config.toml
mlp_ratio = 4
parallel_block = false
patch_size = [2, 2]
depths = [3, 3, 3]
projector_hidden = 1024
projector_out = 128
temperature = 0.2
eps = 1e-10
batch_size = 256
Rows from block 5 of a small self-supervised image encoder, named by matrix and row number. Rows with one number belong to one neuron. Each number is 128 + 24 x the weight over its row's rms, rounded and kept within 0 to 255. All counts start at 0. Numbers have three digits each. After the name is the row's rms in percent of the matrix's.
After each neuron's rows are labels from the 100 images, of 14848, where the neuron reaches its highest value: "top examples" is what is common among them. Only what is clearly more common there than usual is listed. The data: stained colorectal tissue patches (NCT-CRC-HE-100K). In brackets: how many of the 100.
# fc1: MLP up (model.blocks.5.mlp.fc1.weight, 512x128), inputs 0-127
# fc2: MLP down (model.blocks.5.mlp.fc2.weight, 128x512, transposed), outputs 0-127

fc1.385 097:099135184108107116134095119086114146147126128092126154128148112131119116095123140158155167090167121137122165113121101169145122138140110106092097102138121150115145143118130132141136124140119110152114106124142147160117095114125134153131047140110163165134127201144191128138146127127116078112118098137083171131096115085146105141129136102143096134134120102172127133132137134116134090143154
fc2.385 098:115142121123106137116118156130150111130157121068130110184113132163127106123096179101140139114156145144127177140127116188129111113160147111103136072119152080161119136160137149127114128150089115167143107120161079112083130113149152125130121105084142091181118127138129120131113137111137162113122126149093127115121122135121118114148106135143146142109064183126137171105127132121085120132141
top examples: tissue: mucus (31)

fc1.39 112:128115129157163121149131146142166109095079122123169114081117084105173107130130115135111071153120167104109129130124140149105139116128090146156143128120128102173085099123101108108095152146136156120134160145146146112080139183118153107133095162130113146148162115131146081112165121124138137118118140145100157103099128169115109148175121167104119160151124169134151127140117098094131111121125
fc2.39 115:122129107114107106109078097144096079143146118112117156179105101123120131116164100140121184129159138136128115116091113111181100114115130091124107135132148136088156161118147163159153102150116127137125111136096142129191144103135141127093119098125176160084110167153125105143138141094102174112135139139159097151135100119147167140076114124160136109106146126148155127118137144133158108138131
top examples: tissue: mucus (42)

fc1.169 117:139150075074115099140100112106117119162139126089119169107080118124113109150109147130131107134142132118108117117173132158145164120144139163166094124078116092152126114137158085156121124144185164122113095110118102149111130113152121120098091085103132114130143091125149106157154127119122159106106149148090130125114145060115142143143118192102123146109132113153121145123134098130137124103125
fc2.169 124:120100152139123129097127108131107117146116107147113135134124137166129172112155140111116135136100109152160105137116124099146110117116132114113102153138105142107175119149074160108160117107099118105093176103123143106153132122069153153101131139158125148127108116137110140110073138091130102135152173128140132173124154187151114111089123086115142101139089164136152153087139176133140165099158
top examples: tissue: adipose tissue (61)

fc1.266 100:141184155108096159155092146117129161140083129137122132115142141136162142134151108152140115186136148136146104138136165155143145119154138101139136161195134122143090118117138105127106114147101132126085090109111139113125126098078153141151134129151112111175110143153156130102111119120171120142089121152076146132113198123149111132155120104158127122123132122125160146082103094114121147138159
fc2.266 106:114152136119107070136129109149136118133145119101096159133069118101138089119106158124114135104158120120136128125124069164111110147135103125103109108120134102140135119157151135158122130152114129138148074117145086112125140146171106155126152095136178122075124124157117111130173095109114150125108096127137130118153078098101170149160134143144131161077141129107145123170148080102138109138098
top examples: tissue: tumour epithelium (59)

fc1.190 079:141141137155147097125166104098081113119135101122072135117099138105126156096124134106075141139114145102152138127129125152165159149164072101128152126147098167143114101077127150128094156138152137128116135134120180151144118104149119160134122117143144153132109099154138132147111123137126105137129151114111123119129177183158124133100130144143080131114117083129137087204114130108110119127086
fc2.190 067:172121119059156109123147134092122146192121124128146127124111179090117079115107159118119102120153153104092128121099073129145127122131138121136128110137135159153129132110152091132082123139178081100130121111117150118136139118119125111134109133112128164161081132171118128128147147111109143079136138158132105110129081109161131146142119132108137084109156179121141156120151092120121144100096
top examples: tissue: debris (32)

fc1.38 110:137113123124116171108125179138191115128112149163137127120121150159137110150099117171166116161150192132140129126121120102154107111125135113104139135130120117170098129118139053128151091147095101135109135147098138100108158147165183149128111102119107130138068150126095164120106163139115134092103095111131123134122147163135159134130122150126143099129133153129128162089114125148106136102089
fc2.38 113:088155137114103125178115107100145124117119142142134127104123122117162118139135142095129153153115159122164158135140167147127123154124128123113119156108132151157128116079148117145106156138128206146131125127116111101148112108168106136110174092087112080079116136160139109136169118144135115139105087099104168118126142072106114090132155117130148128141136131105114126088114108133187091159103
top examples: tissue: debris (99)

fc1.12 093:112096077078151175116118143130170166116120113171127146139123149120097115112171095145136125108156170106094083075111139130144124142095126124137171151148132119137089069114162105144145114124118090101148133104130112151123114133118083125143117141159117180123125147148140159122136157112080187136133113136141103106157140158096129146114134142104127089115128150144150138136112138145137110132164
fc2.12 090:122152122139119080186089134098126129120147140118146145146157170154119093102126164100106175129169122151120191157114155166114124133164116161099127115128188121174121109082120127131119100118124156127116156107136090077147106093144095125116142105099134066112121152138133104161133120089121127116141117105126144112137123115093115137100142122128111163124091146143120137121137109098096137107130
top examples: tissue: lymphocytes (84)

fc1.107 117:152159135133144143124180118163151135082124117134129127091139127127174176152137085138118118157089116157086134139111157098106148136077106151141113170135155155137123144101135158127141140137135120088139108104153165115117102142141130127105121183132124089113065111115090087140147144144121168140127154124106125129142104097093147144138129072087119121173090136131135099134131098125130102147123
fc2.107 127:198128123148156122106159170107098136096118143113136162154162117126162132158141087097148139110088137107103118138131166109101163145085140159168132143117160112147114149140116137106145152117101148113149115107149163150128092158087143135126135158172133113106142106079098135121130101151099143108128106092150132082136104097153115148132149081104148099173159115134120119109106112149122108139145
top examples: tissue: normal colon mucosa (100)

fc1.242 095:134147111184075146113115133163096103138143095151152137095146165118139125142091095140130121116087130140130166161148132165087122109136151151093118141132153087111184154140115102143130091106130102114124144144102128156110164099131123149127177111151110104113145123127132101134125160125126126148148129076127128156132152148146114153108134174084137174174101158113143125159119156149136117117174
fc2.242 098:162141123097171093087131097114115132158138161137104133137153106149119174147163140107121147148129113138107119102137102130099130160171089141126108161132103116099149155138111139137130168113135152134129120152158125142156091142110136108111132165127181146147168082108141110126145063110137087110140134115117125118138083109164128174124156145155119154133116112151060131143172159144142134104106
top examples: tissue: lymphocytes (100)

fc1.157 124:100127156110134136145097105089114124183126146124133144130143128099089119137134144132101107134147143119143104154129088135155120092127145125109140102155130119133137144141107098143121150111118139189090181123107060128151142087168121131144119054140136146146170152152181125149106115143130101120121103137128124112138126150164100122130108146132106149065159110120132143102149100114081171106139
fc2.157 142:183157100135156091123165162101123138104120154100161156160139140153131130120138110099141166103103136128099118142113179091096160155117139145150135111149155127153112141122104116115134174100114138098142104097157140157155076121085111107111144175160127114099137119092131141122120087167124168131126119081119131081143103100138108147126155079123117115166155148132121129118132108158140120160121
top examples: tissue: normal colon mucosa (100)

fc1.429 097:125104137174148121112156120135134106089128169140117122096130150132202107155149114157112138148082116114140122101137076113132145115125145130117092163127092146113114149128137118134103121112128114144132103137132170158138133117092131112123125157142117149132151186127156095084113112141116089080092157158136127150115156163168098102120093168158170132160134150140100098134121144083105097133136
fc2.429 100:098109128130089146162138119125129112161103088137107129124137163168135126080139149134139154152117157157154148181132209138118161097135107131123106107125110149139159123109131128111131124175119163079141101131109126104137136103143102145118096164133124076142106170141166123130113146098126124145118137087098174168117148110158167130132106107129102147159107104136155099134123094097124101109134
top examples: tissue: tumour epithelium (69)

fc1.474 100:189143093167116113098172108116134134114114138093116114108138137127161156187115088113141081116112117115079135129138180103130112143126119147074141137140175129161153115139118145111160101156140090078123131093136095173116135136160140111134133161104152100089138122119098096131127148126123127150144117106140151146056118137153155157153135148100146105131119127116111133116137126167138134129118
fc2.474 098:143116131120132141101165133122132152113115120071117147154146125169113120097139127138114167098140085121098145145127166123099144125155123114139089143134163103110107169137150142104104148129128168145182122147125123164125076102111158073109122139110148111131147119089137136181136091143113189144097125102153076093135119117150133137149146105141123127128151141115108107071135151135129090174135
top examples: tissue: normal colon mucosa (95)

fc1.291 110:162107159106146111145149149088141130162110139105108123110134083094116156118125102103130119118114146150130154128162161115109161099170142169193115117114131117119124121147173084129104148113155108087153144130132139115103118138143105088103105164079122111145117094159150079108172104146152128147150171145104122130140139095106105146100101121142138121166135116105136139145093085108130170123141
fc2.291 118:136135124162132129096103115113120098112167106108102143164113137141141122143146150104150169117144120124160107113097093125170076130126131104113100094110110151106152171127103192180143088160074107114088144110158149126167161112120134136134131081154144167127126136137112139118126139109106133094152135141139120133129144158147168117126077140156121130150167147099156138081137167123132112147125
top examples: tissue: mucus (34)

fc1.94 093:167133130117117152109133114129127123169089060111112111100127100134095140150120149102140123118096140144166154146158139160132120121080110147130091139126119113119155111111100141117124146118117114146159117130154121096103100151125111139129092184107131085138097118108118124100112130094120108114140146132079134105145129106171099091166138122142091140118107098154088148064143136182108131124182
fc2.94 073:123123080126130144079123112178151099134165108109136080144139116142116168127119135106127094113141102105115123119106079125129103130146142129121116133101140078115147130166103120082140109125087107113179165146118107131107120137132163135111164143139140137117138132093160134159104113133117122157171118128171075136158102157127149120142120183090106142135130173088123164108128163131097158096126
top examples: tissue: smooth muscle (35)

fc1.248 096:140105089126150104134116103137109139156080130113172112133132109175116103124140133096126149136156144156148172130160145172097155137209105141135115140091100106136111116125176121112096153147134108130140112114150163158125099157118112116143102113119128090134084123113117093134122182059135112126121144138128131134143117124127149115105149138129142109127141087156109173136155075120110128103162
fc2.248 093:131080151143118104130086105117133160133144110117092124138106131122137142164109152102113117137108107138123121116141082125181094161138178100145093136106132167110116143132080177155135161123089099113103155145195144123137126145160180158141143144119158165125109085158093128111127120151133115086149142142124106123143126161129130110115109134099143100111152147102069151121144131150137150125152
top examples: tissue: debris (32); tissue: cancer-associated stroma (27)

fc1.262 091:116135089115121133138109093172069124188142140134129161130137139155089120088174149117131157104129146097121139144129094165168143146153111103103118069144109164135089105161110127106141130140104152103162128107100088169118118118121109130135117156165163153152111130115117138135121091121120092118141118159101149073131129113144113126098108121126124119127116156093141140129121134151117157079176
fc2.262 090:146132166139102128084154098154097109133104097144151139102136119156136152071116131135127121096123170133135154172094171162113145121139125098117112125108098125121151159081145119111118147109143172130125116129069090155148157111116099144107143166150128118116122093137112116111107124120148125175109154080151155119149142125115096092088120129147111168147126106102141093135134128168169138106173
top examples: tissue: normal colon mucosa (63); tissue: mucus (28)

fc1.25 081:166124102132160137134154066083142155117099149111119142136131154123111122132066165157134149158110112147119143123116176077186142121118170150129128097145134135142106121178136141131125086126162139100099159159095127154102094100183155110103133139125130154141143106112087102140104104165155147116130112106155129136128117153132136136125095098133134123125088125172125144133089113110121121146106
fc2.25 085:090136120116100155146141152120099127122088108129152150135125131129133128102120122144111135145125143130134131168096169136152132104144167099135102083140107118171108134096178133140098134108140153137136143138138116129150141086101168133163136082110073105145121134133093161123105098181148116125101169134121107099122192130103129114128095122153125109162106141135190094117076103133119140167147
top examples: tissue: smooth muscle (50); tissue: mucus (29)

fc1.109 090:112120141105150112108128075135115149131131167103144123123131119167120088160134124138153144144129119120097115112151110126095125133132122128100063138106071149115154162143109122150112113142175114123065116117140129101140116135118091128127127159134148139131167138108113159129107173110144105118163154165144101142159109099140154152090101137102123187113130112138120136148198194122125150145144
fc2.109 074:139113128151140127118127118155146132104164145118104102108119101124120139168093125129083111131137073156119148130130082148132110088156115091119122163138120129103139155155114140107170130135154097151100158120198178175137114148133183148107115147111172157148118095093100105145133135118096133117148136150117076147086099131163122103117123155133159141118140106160119148104154155126102127120101
top examples: tissue: debris (32)

fc1.67 121:148120165107170146126136096160147124139100098168171097115108120155146137143123161144149077159096111125102121165133120142104160162162120153143127111108104150088133127154126176099107156123145091145138159091144142145136163138132117121129100147138120074145118077121082088132138127135153134127099127133114100140170151096125105124119105137182131145153073101122126120142133115121174153140138
fc2.67 114:080124128126103142127100109165173117126137101140116080098146107146112137139137141168109091104154089141120178136157120130128121095124110114155170144129116086126146098166126133124174111169093090167121152165090129132138172124162148122106098139121138104139091151127137103151122139115121154155118134148096122173119147159132141119145109177131147120105091116139154153111103162090085149147135
top examples: tissue: adipose tissue (61)

fc1.445 086:145170132103111111158116136122134119158107131114135112132136159163113071121113104060083135105113176156105140126128132158103159118129119146078114161155116124126081128153111133118175166181145146109151128121136119159159111154152156149126131127099116100113123125106093134139127088092112143092141119093085103133105134160095114117153128103122107094129136143109136165133150075117122152127160
fc2.445 081:166098141120120130094131120141116146111101122128090117077111101136103150162170122132150088114111093144085097136139117104139159126127148107154144153139129149106109145107114108122163168165143112105164158183122159161111118147163151136139137127115146135158147103107110143104143124172099164115117164121155060117128081183113125102141135159130187099124114150132118138142137117159124136119131
top examples: tissue: lymphocytes (84)

fc1.392 089:109174137148156112146103117122137101125068139160143132140117137125157118091125123114150083150132141082149103163160096159108145149122099152111154139096182137120168144133119171165119138097155128114085098144135142104169139091115103149150150116138115103119139138144146156105140105121103130150143112116162137108122145125130118156074139136134081121079116127125107132159095083123136169081140
fc2.392 087:128160104149119101102141097162054094153123133136131160137091142112144112073130116089156136123134162116132133130108088114154143131122142088118111115103095106103152155167139167150093167077138120099174114114122128104145121115131139153140127085148123121095169104138113162153145119135082140161156148078134108128158134129113154148131138148124119139148122131107134107181142116162135153095136
top examples: tissue: smooth muscle (85)

fc1.46 103:124183164125092118182115105150095112143172110123104139123144121125088108152140161132130154142143127160127148110153142167122139125165103167091149108118191092093107120146116149146136110095148118161117118102175111142140126125087094127128162117147116147149139127146134124172098082132139129154120154092157051134123100106136095131109122119113108123122131115127119150125138160125127111160165
fc2.46 106:118099112153150120113128107158134130118127144134161096115131176134122147106113147072129126107096113143113150113094131109131123125136152150101178128167128089168117101147140109121160094095138155118142154150115111146119117141144147162087166122093116110100158090112125106137117149126106120172139109118151165172118128169109139125135142130071133104145077163127119128190100096171153160109128
top examples: tissue: debris (30)

fc1.165 103:125107129162157129152169127113138102097179113101155158121112151116148162123101114153103133111117054163117124115160122104104107077122130138149185127133148077167103141134122121126121107129094091123117123150123112127088123077085150118126142106146147134143087119145142136175114123122096149150144096096141105168094140124140132156114120142133119116145145143129101127141096134140114067097098
fc2.165 096:128099153129160152109158156138137154124130103116106109100143108154112119125114098159132061096141114133121106161146119121123146109118098116168090145117100114076130129137129110087098142151145098142154112156127153189093133173115159127144083157175113154169132138075149142144111105156140127143097155125102109108142154131164125151173112159126133132130138113124150128132104138094071120130148
top examples: tissue: debris (45)

fc1.189 091:140125093120158134130129134124111157146112141121069098138118121123190079136128157146143096126123120110123132113148115081169130170157145140129107151107138168087131147132136094156173149107141145121110098092152158136124129128096095126125157137098180118139142132098099100076132134133179145126161161079140118115148080128130095109097106108173144090124139126142158135121136126098152122135137
fc2.189 071:111139133132161160117162126134145159082121148137137155157139142159167104056133092156139153101167141119134128124123140131118126132101142111119146094164114092139154130110173103125139105162121159118121125136077119149115149116125130087111087155109126165137078147115138125187102152114134091113091102119139149118114125120103165109155161083166087137119118137163150113097106131110106118153113
top examples: tissue: smooth muscle (47)

fc1.30 108:154132191122121146155106093148140132055085123152137132098094125113164123163113136148145129141103124117130132139106164166126146148100098151127135145108122126150101156116096143151143146129107135159099152121146148143116154142130087168141071145131077129151105112156103121089157135188159133147093114142119141147129131120140098081116065147134114131130129138136149114149133149127113169155141
fc2.30 114:130107160152142159129076107129082105127146129119104123105120090115139121133136125120115112118105101162147111071171118121140126154119089123150099136123108074118110140162109172143163126174121103148080151135165149158085125176133106145116132127173114161163113118125144111116146117119168084109115125163119131164139136119158143112163068150162117156116141110118148094141150135121140117154116
top examples: tissue: mucus (27)

fc1.74 083:143122135076121132174155150102100084130096108122114125124097163185106153128141099149125154107092089144161132145160089092145129133113116105132127124130127143117141106121170134158150168157102110147118119099129121135166150152150135135117132144117119153107144094114106150136111106148121139125090122116141133124169129079118110108105094079165096120112119112125137176084096106067120120148170
fc2.74 069:125114146161132134102150170142127092119136134115080138165154122162091100168131090165133148091109122153163105140137112103128128100101129120123094161128129164099083155103133145129130110140137123142093141115158148129121135113091172141159079123122118152150106104159107133146076125148112138103184161140103144099107138095184121153115106103151141105136164099125133104092140115160109144103142
top examples: tissue: normal colon mucosa (36)

fc1.367 110:086107181139165134118151117138158134125092134167104071075183108122107149112110084143121117131115116137084109114183125155115152136136114130133141171126109132157098074147130135080162112150138109143088140142119103135085120149151119124156143126125138165165084115135097118141115154151090117114126119140113146141121115082170154150131163134113144095126142111107112130114129119133103159113130
fc2.367 117:176103125095138140139131127090131151104099128144131145116143084135116163175162111147126146173123132119115099124137175102137158134109170131174154147138131162117093155120131102146134167105152144110119100148166166153142105126125143096118122134113144172161134122116097155121121103176140130085110138132119115088105110121131100125114130075159176085139128104151125105063139119124132111158115
top examples: tissue: adipose tissue (99)

fc1.108 104:142163106115092112119138122103158128152128111137146124172126146127141093132158158164124144161120170136096162127119103102151104085105203173093143161141165156112130117128130144116111136109112088131127124106187102123127146091121141102109121140103115146144139132149131149120119125101131099121129113134089146120104171122130092110155075127145156091139078148129145101104145137182087133131141
fc2.108 081:125143095118099134147157104153163133154135115152160138116090142090103142109084183111135112133111140139092128144119140119117111143142131160128183099150155121161111081141135092103122136113129142092147152108148109129073152090167120114156160143119119093137109110145096110123138178146137132138149097136112127114116141125075117155148167134076131138121121164106110182139155104176130151109115
top examples: tissue: normal colon mucosa (47)

fc1.143 108:073161152082153107159104141073124151174135129113112126135158134073129123071152129125139132161154153161151102129130120134144115084134146121139091078141118101119125136138142118111073140090143115171085131117129151135123122135093138141149126117144108161166149143171151136112143141144104136134117119172136161102167133088133100123149100159152133109080132146115130148146137107150129151113153
fc2.143 113:127133129169129113075169136136134112108121091091143120147124122149143148108143131117143140103104084122092133172093131116103140118135174121154114136139145121134132172106135128115130135089109129116190097138136139167156115117156116105114128126158180087109107094064094131142138113132108183136129152135147081101164082140104142130140143099128160131142086160113134107137110123123127094160163
top examples: tissue: normal colon mucosa (89)

fc1.166 087:128123122166103096116168118152128094125116083121133156123091140145144128100133104112144155137107145137129131098094087127140158138144143119141119162140088115149165172140122087119095099114074143111148167143116102148142137086085159131124143108087131121111167140132148139128154098108109111127116175118100101161121109130096131092163100119187152137138149137101129085115128115151104105095085
fc2.166 086:129176098137104127146095081132084115110107129127151136153073134139128107126153188145111158102161148128118132129122135145135103153122118125104102106062127111119151105109161138149121104124109123129097131075134114108183149124120085116126111129118152122100108121184122109108132164119115132153116147114151148176129127132134075081113094136161103142141136142094181117133156134146163125131154
top examples: tissue: adipose tissue (65)

fc1.260 097:123159123182115103123120117138098125092156103119130134148112082128110151140154129065108158115142083124120167124109107114129150128141117123097112090094131121084177139128123141155170123114097110148133107090118140151161144111147130139109159143117138127116140099075132124159137084107146159172111111159136113108195121136140137127112101128131150173120075140087102134154128152135144153138161
fc2.260 106:131128144146122094108159102162136104139133124115088111123148131102150128107135120077080115092108081150175156134152074147134141118132117119103107161127107104124130153154116141124160141102143157141145153141120132141114121137158131171106185126142174121102192082093135085137144100096099145175112114130114142155148101146124149151155114129121161168129109104109102093160116128127124150107132
top examples: tissue: smooth muscle (58)

fc1.344 098:106149151114141095189123120142118116128159117129156132157144151078114136118113143105121143127118146157135126108139137132132129097131133130104149156137099155134134118101083116118117161111095163133122090124137092126120114119106111094120118096167186116159120118192161125097145161144118076116160124148099192132118127081160115120097150150132100094089156115167114159141143132150151111138086
fc2.344 093:103126107125113084129113086147084115139157108111136161163120166154131133112105158100108166116132139159159148119076118182169124155164114135054091103107099132112163151106128143139078113119137148135111124112126098101139139119120116147119137107111116135107140139160096101120135133099099099118163160128132159121163121133103095119082103125135087187141137158123143129137134123158155142113125
top examples: tissue: smooth muscle (53)

fc1.382 116:132113143074124115121111109124167098137131093147132125165149149175094146147159125070159157121154124134173177144093122143094105187115129109126124149156098145127137150135128139126146132172128167099158121105115110125153147133172128156100123123101127110142086124095119145164119116077138148140162093135116120138143095137105134162092176134104094121107167146135123131117151132117103103094130
fc2.382 125:103135171142110119116101077136106089142104124136111143129125100124112146088152151076101110155130115148144132153104086132120144147162127119092130135120115154083146128144156148162125148118135132105171141139112104138137135127163129141099113122154170121095130118111101098135135115103087150177164132117110125146168092171091151117106189101106120138109147108131093110155177176124134143106160
top examples: tissue: lymphocytes (31)

fc1.36 090:156094141117129160168087149143185138133193112111152144079140144168153167141143147155125099130108115126126136125121116122098122118151131131090120143100094153124102170129143130164138155141080148148123134105120110099126150136143115129139094145141134149151114103155097109081089154138127087093099148200154140128132118128096115134150145100159125169147116119110113100091158132128134111110140
fc2.36 081:100105131138142177136102098126151124139151111115084128147137139153123149156129134076138099111133137142150100110109113128123090179123078132129111180125106118125116082154063118135166159131126122132085169087164121087122101154157151159136173158142132121131143113140120116100140108098124084133133076129115163114149152138145109117123142138099103138128167115103122163146121136146141176126110
top examples: tissue: debris (61)

fc1.195 089:100118103102140119116137132154193140124094131129178104160120162174102153136141111143121158147148071125113107112122147100138139076159128091117101148122120143110114128120127119158119139135142102146074157114117111110109129159142135100120115134129115149184101131121099132167111085151145102131119123133094118111143131143152117078123128159157122077167122127111155125103087138124152077164089
fc2.195 083:122113088108127145160130149105156179123085136111156102141167126162112156147140149152127141124150117142128172142141151107125171097147123118130142114137138137137091143089151110114105149154119144146140124134141117150083100130109124086081108132084129133189063129132150117151129116139183107124092151144124146127115150155153070117123102128167134097152119099151138132085111160113121098159130
top examples: tissue: tumour epithelium (57)

fc1.162 096:143124150124139133086129140160104135118138140112150134070172063122135141128121100100124079127122121094116093117160106154157117207116090154145139129129135100119135108147144114125098109143147168165134093144125148140107108167119138138132152170138113181172124153071173115105133114157130101120139133117118089113129094123127136122144138081116115130107161109123119111123111143112115122111086
fc2.162 107:115172116112105107155161168121128122150100138152156157145132182118121121119124115134115153173119152110138158115123131124157131146138158154120129116150137144173123102081143101147058109070145145106109105098153114113112114105098104114133114139110095110116115157160115133115124136123111117072115135095155160115116149090083152135110140095112085113124205113139124140113132084134131121110113
top examples: tissue: adipose tissue (65)

fc1.415 096:148115119135101168109148128143113139159154125130114139144148138142143170131093156147133118111104158137165113092091096131151115108111149101091104148168123157092080097153136113068119084138130116160118113136152135153103116137075155128157114117149104175162109147136126152117101159100138104079087109163138120172106115142107146119113147118154091142144159141140132148072120129134104135129154
fc2.415 098:101134152129098111147138066095112126139131129135110145129151109115132108085141124112099150130140135113149116074153146160132100160119081138099108131131097150140151136122132123133122147145099156128142106140102076103149147151157089149095154120107156091074150142136153113121163090077131150140123097119117173131123101093130180135159159122130105162123134090115106140143125116087171138159096
top examples: tissue: debris (40)

fc1.6 078:128146128133127078131157086172118130125104131132153120138134169143132093075117067084079123137156160098134116104095132118117115125143100068137129092127153133138153106110136130141118134118167139108108159093110160132101106130134133161129115134140115111136119140145054134127125112113169138153121082119178120108095087115132146141097131133126076173120112101137122140148142126135174121129145
fc2.6 065:152139130116112138136141100142084132155068118150131104118106138123076142111132182138159102117120144132113126147120156123117106144123108139133115116144128094097130102129119137092125147132113104089158117115088124143087133115115111133118114149146098144110146116149162109121106155122120196147149094087125101120140141110147128181099124153115105155145116172097140149184145122175137172075179
top examples: tissue: normal colon mucosa (32)

fc1.395 108:094104104146112128104127107152108119139115085125121177187118100154092133146141122170092137082156126141138149168102129108093130141138093133121104129155151114123151138113145104126134118109124129090116106114089163116108116104145125068110095139122118154130137142128128090149087137093085138108151141144098075130119101163101136132072142142170106161136111132148159100148119116076111139124142
fc2.395 110:139127118154128097151160149160124143145126129135121111123095165149181095149101114091147109126112168144124110096146072135125136141144158161089106126132138143140105079164094120137084146091099133126161112106171127104108142144111130181155173111114129142098181112146131137129146089125124102114135114098125150112114130094129122122150133104100105138101111094094107156161169084154147156116119
top examples: tissue: smooth muscle (45); tissue: tumour epithelium (35)

fc1.457 095:143103133159130158103115117160142103119176111114156090153113133143117126114130151089161127090151150178132108157082107158141105137140107108128090117105091134113180176134156154130118118134104121121123123141120140120156173109131132148124109090138154120129082154129088131192071165122131136120155107130122120181170145119127164118117138107156139130135147114117174108172117134158110127121141
fc2.457 081:125128107111085176107111100162088118141153072117117170158073135144129127109134145126133151140124141124166168153112115142152118100184140086070090092112102127088125167132141139150117112128132126108086100101139129146157119082131154151115129109125128149126133111166128141133105141147114119131139161143126113149176141164149113121090080163161137146131115119133161078143131146136131133144141
top examples: tissue: lymphocytes (96)

fc1.26 093:109089134171141088132117112161148084132105102182132114151157168135108139101123131122140117123100128142129106107195128145123154143097124141142120139141145110121141121119131103102151130098111125114147176126140160140106140127099141130126118123199086154131130160130122161150088127144107119144098156095115123138150187074146121154102088122103115083159127145159134112117117138161179144130111
fc2.26 091:177165136122101133160108144104103114141141128147120134102116091081152083125123136162112115134167132083113110113171103155121123150097126128192157107118175114139110108100126148147112169138160110162103094118114160126145134159149107090171127116153126154103096169158118128121167099136109150138134119118156105103136104097109169153110107146135156135144167118109148125114161130125110131157093
top examples: tissue: adipose tissue (34)

fc1.417 100:155153145101127104130124086140111132125115169113150110129136130103133096153130091131148144155157139109120105062135130153129109158102107169152149121113174129135135114131125099124109146085167144153111104155126127135128115155141115175098145129109139176096152152119133084115146121111117189162134088150122124125098056099101126170113151133168097131118116116162119172157140158116120143141118
fc2.417 084:128116148089148166122132107109118156129086121152123126101162084139090138158137160138125125115137098137094103125102151130104143153141102124162120149107104136097120160129153095068110150141141113077109155121121152145105098161113136092120099173170158162159103119127116124122110137162143103103106155133162083085154115164144106131112135154161106134148119088153133136129152167126117151083125
top examples: tissue: lymphocytes (92)

fc1.153 097:143208156176094119121123102104136074084159122121147111128134140160099131135142163110127127085108115120118139132095117116131133143103096116131162117116133150160139164090149176138178086126103125104137164132110077116155133092168094077119127123118123078076105109115117103151117121083142147140103110122137131146137098147117140132128126165123127141123148157122102114148114111122127133141129
fc2.153 094:108169174160080124151128168111138079122095146097092137171159128127146132118124124120084152116096142129130194167128153170115131110145142119137117146080137136161140146092104118130126114153096170136125107097116104125152120102145101122093103126152133073142129135081132107155117099095146166133125111128111128123133121129112148105122134135164136119163128113130133096109130130072105092145171
top examples: tissue: normal colon mucosa (38)

fc1.176 084:138133141107157156152141170125107112131118139159205123123131109107153141139119133099119151161119108114063123133117080121103132124110115163118157129114168096096097112094117088132068153112115115144111112125107173179093133153113125128149147136143140155129128106105101105168138114173115124148097170127119111117115154163152115090129159144090104125125118102160103125122091145110138118125095
fc2.176 084:096111129161123122139110103114148071116128122138099125122137126199145173110169095105098135137097094186150152139115142133129164106139139088124095155148086159132138180125121146145161117116111132126123156160144139150129134124165146150093122128122120140138130102062132109133099102113147123128147135131115121143136130163169154102135142080132123114172088098116097109123143149121129079114161
top examples: tissue: lymphocytes (32)

fc1.296 110:133109107124166116079184155139144136151136151151114119175144100151111150130146084134109146109158143131136115112145094148131121132106160108161108120137167142112174156142120128119108117084123111092134123158154091148120106103119150115146112131125135140085171138120124148132076179088097130097142140119098077120151139102123157163083113122143160076127123140112084126107148140127144164153123
fc2.296 110:117144127117099110167100114116094113143151106124090131104120118111158116153150135099120131153108117135162150117142116144140116167162093135103087168091105142128117150157125144165099161154113185141118107090183147138136111158119127158125131104120168134143094093142144088101156071124173079106136143149093123138112118115148109124132097138171167139109127104133130107101161111115167113144144
top examples: tissue: mucus (30)

fc1.377 103:166124109139126129118128123148132153159119148122151127085109105124074075109116139127141121120150132095104101151151130133108171160130134109140166115107151121145133129103150075145111161111142119155173137156082131138082132100144112087138104136094140113158115134144138143145134110159079181142102112118147104078104117127077140101142158142186152122084161113147144114116137125150145135106098
fc2.377 101:135152130103128104175158160143161130134153131163131164135154158113131091118078078150122103138120171107161139123140137196100124128134108165111121144147103156154125082138124068136096127144142109092128121147130142119076125158104105147159114132167110109125160162143166145130142146119109110133119112131109163109100169080123136134137151093100107150122161086112115128135145108118107136128110
top examples: tissue: adipose tissue (47)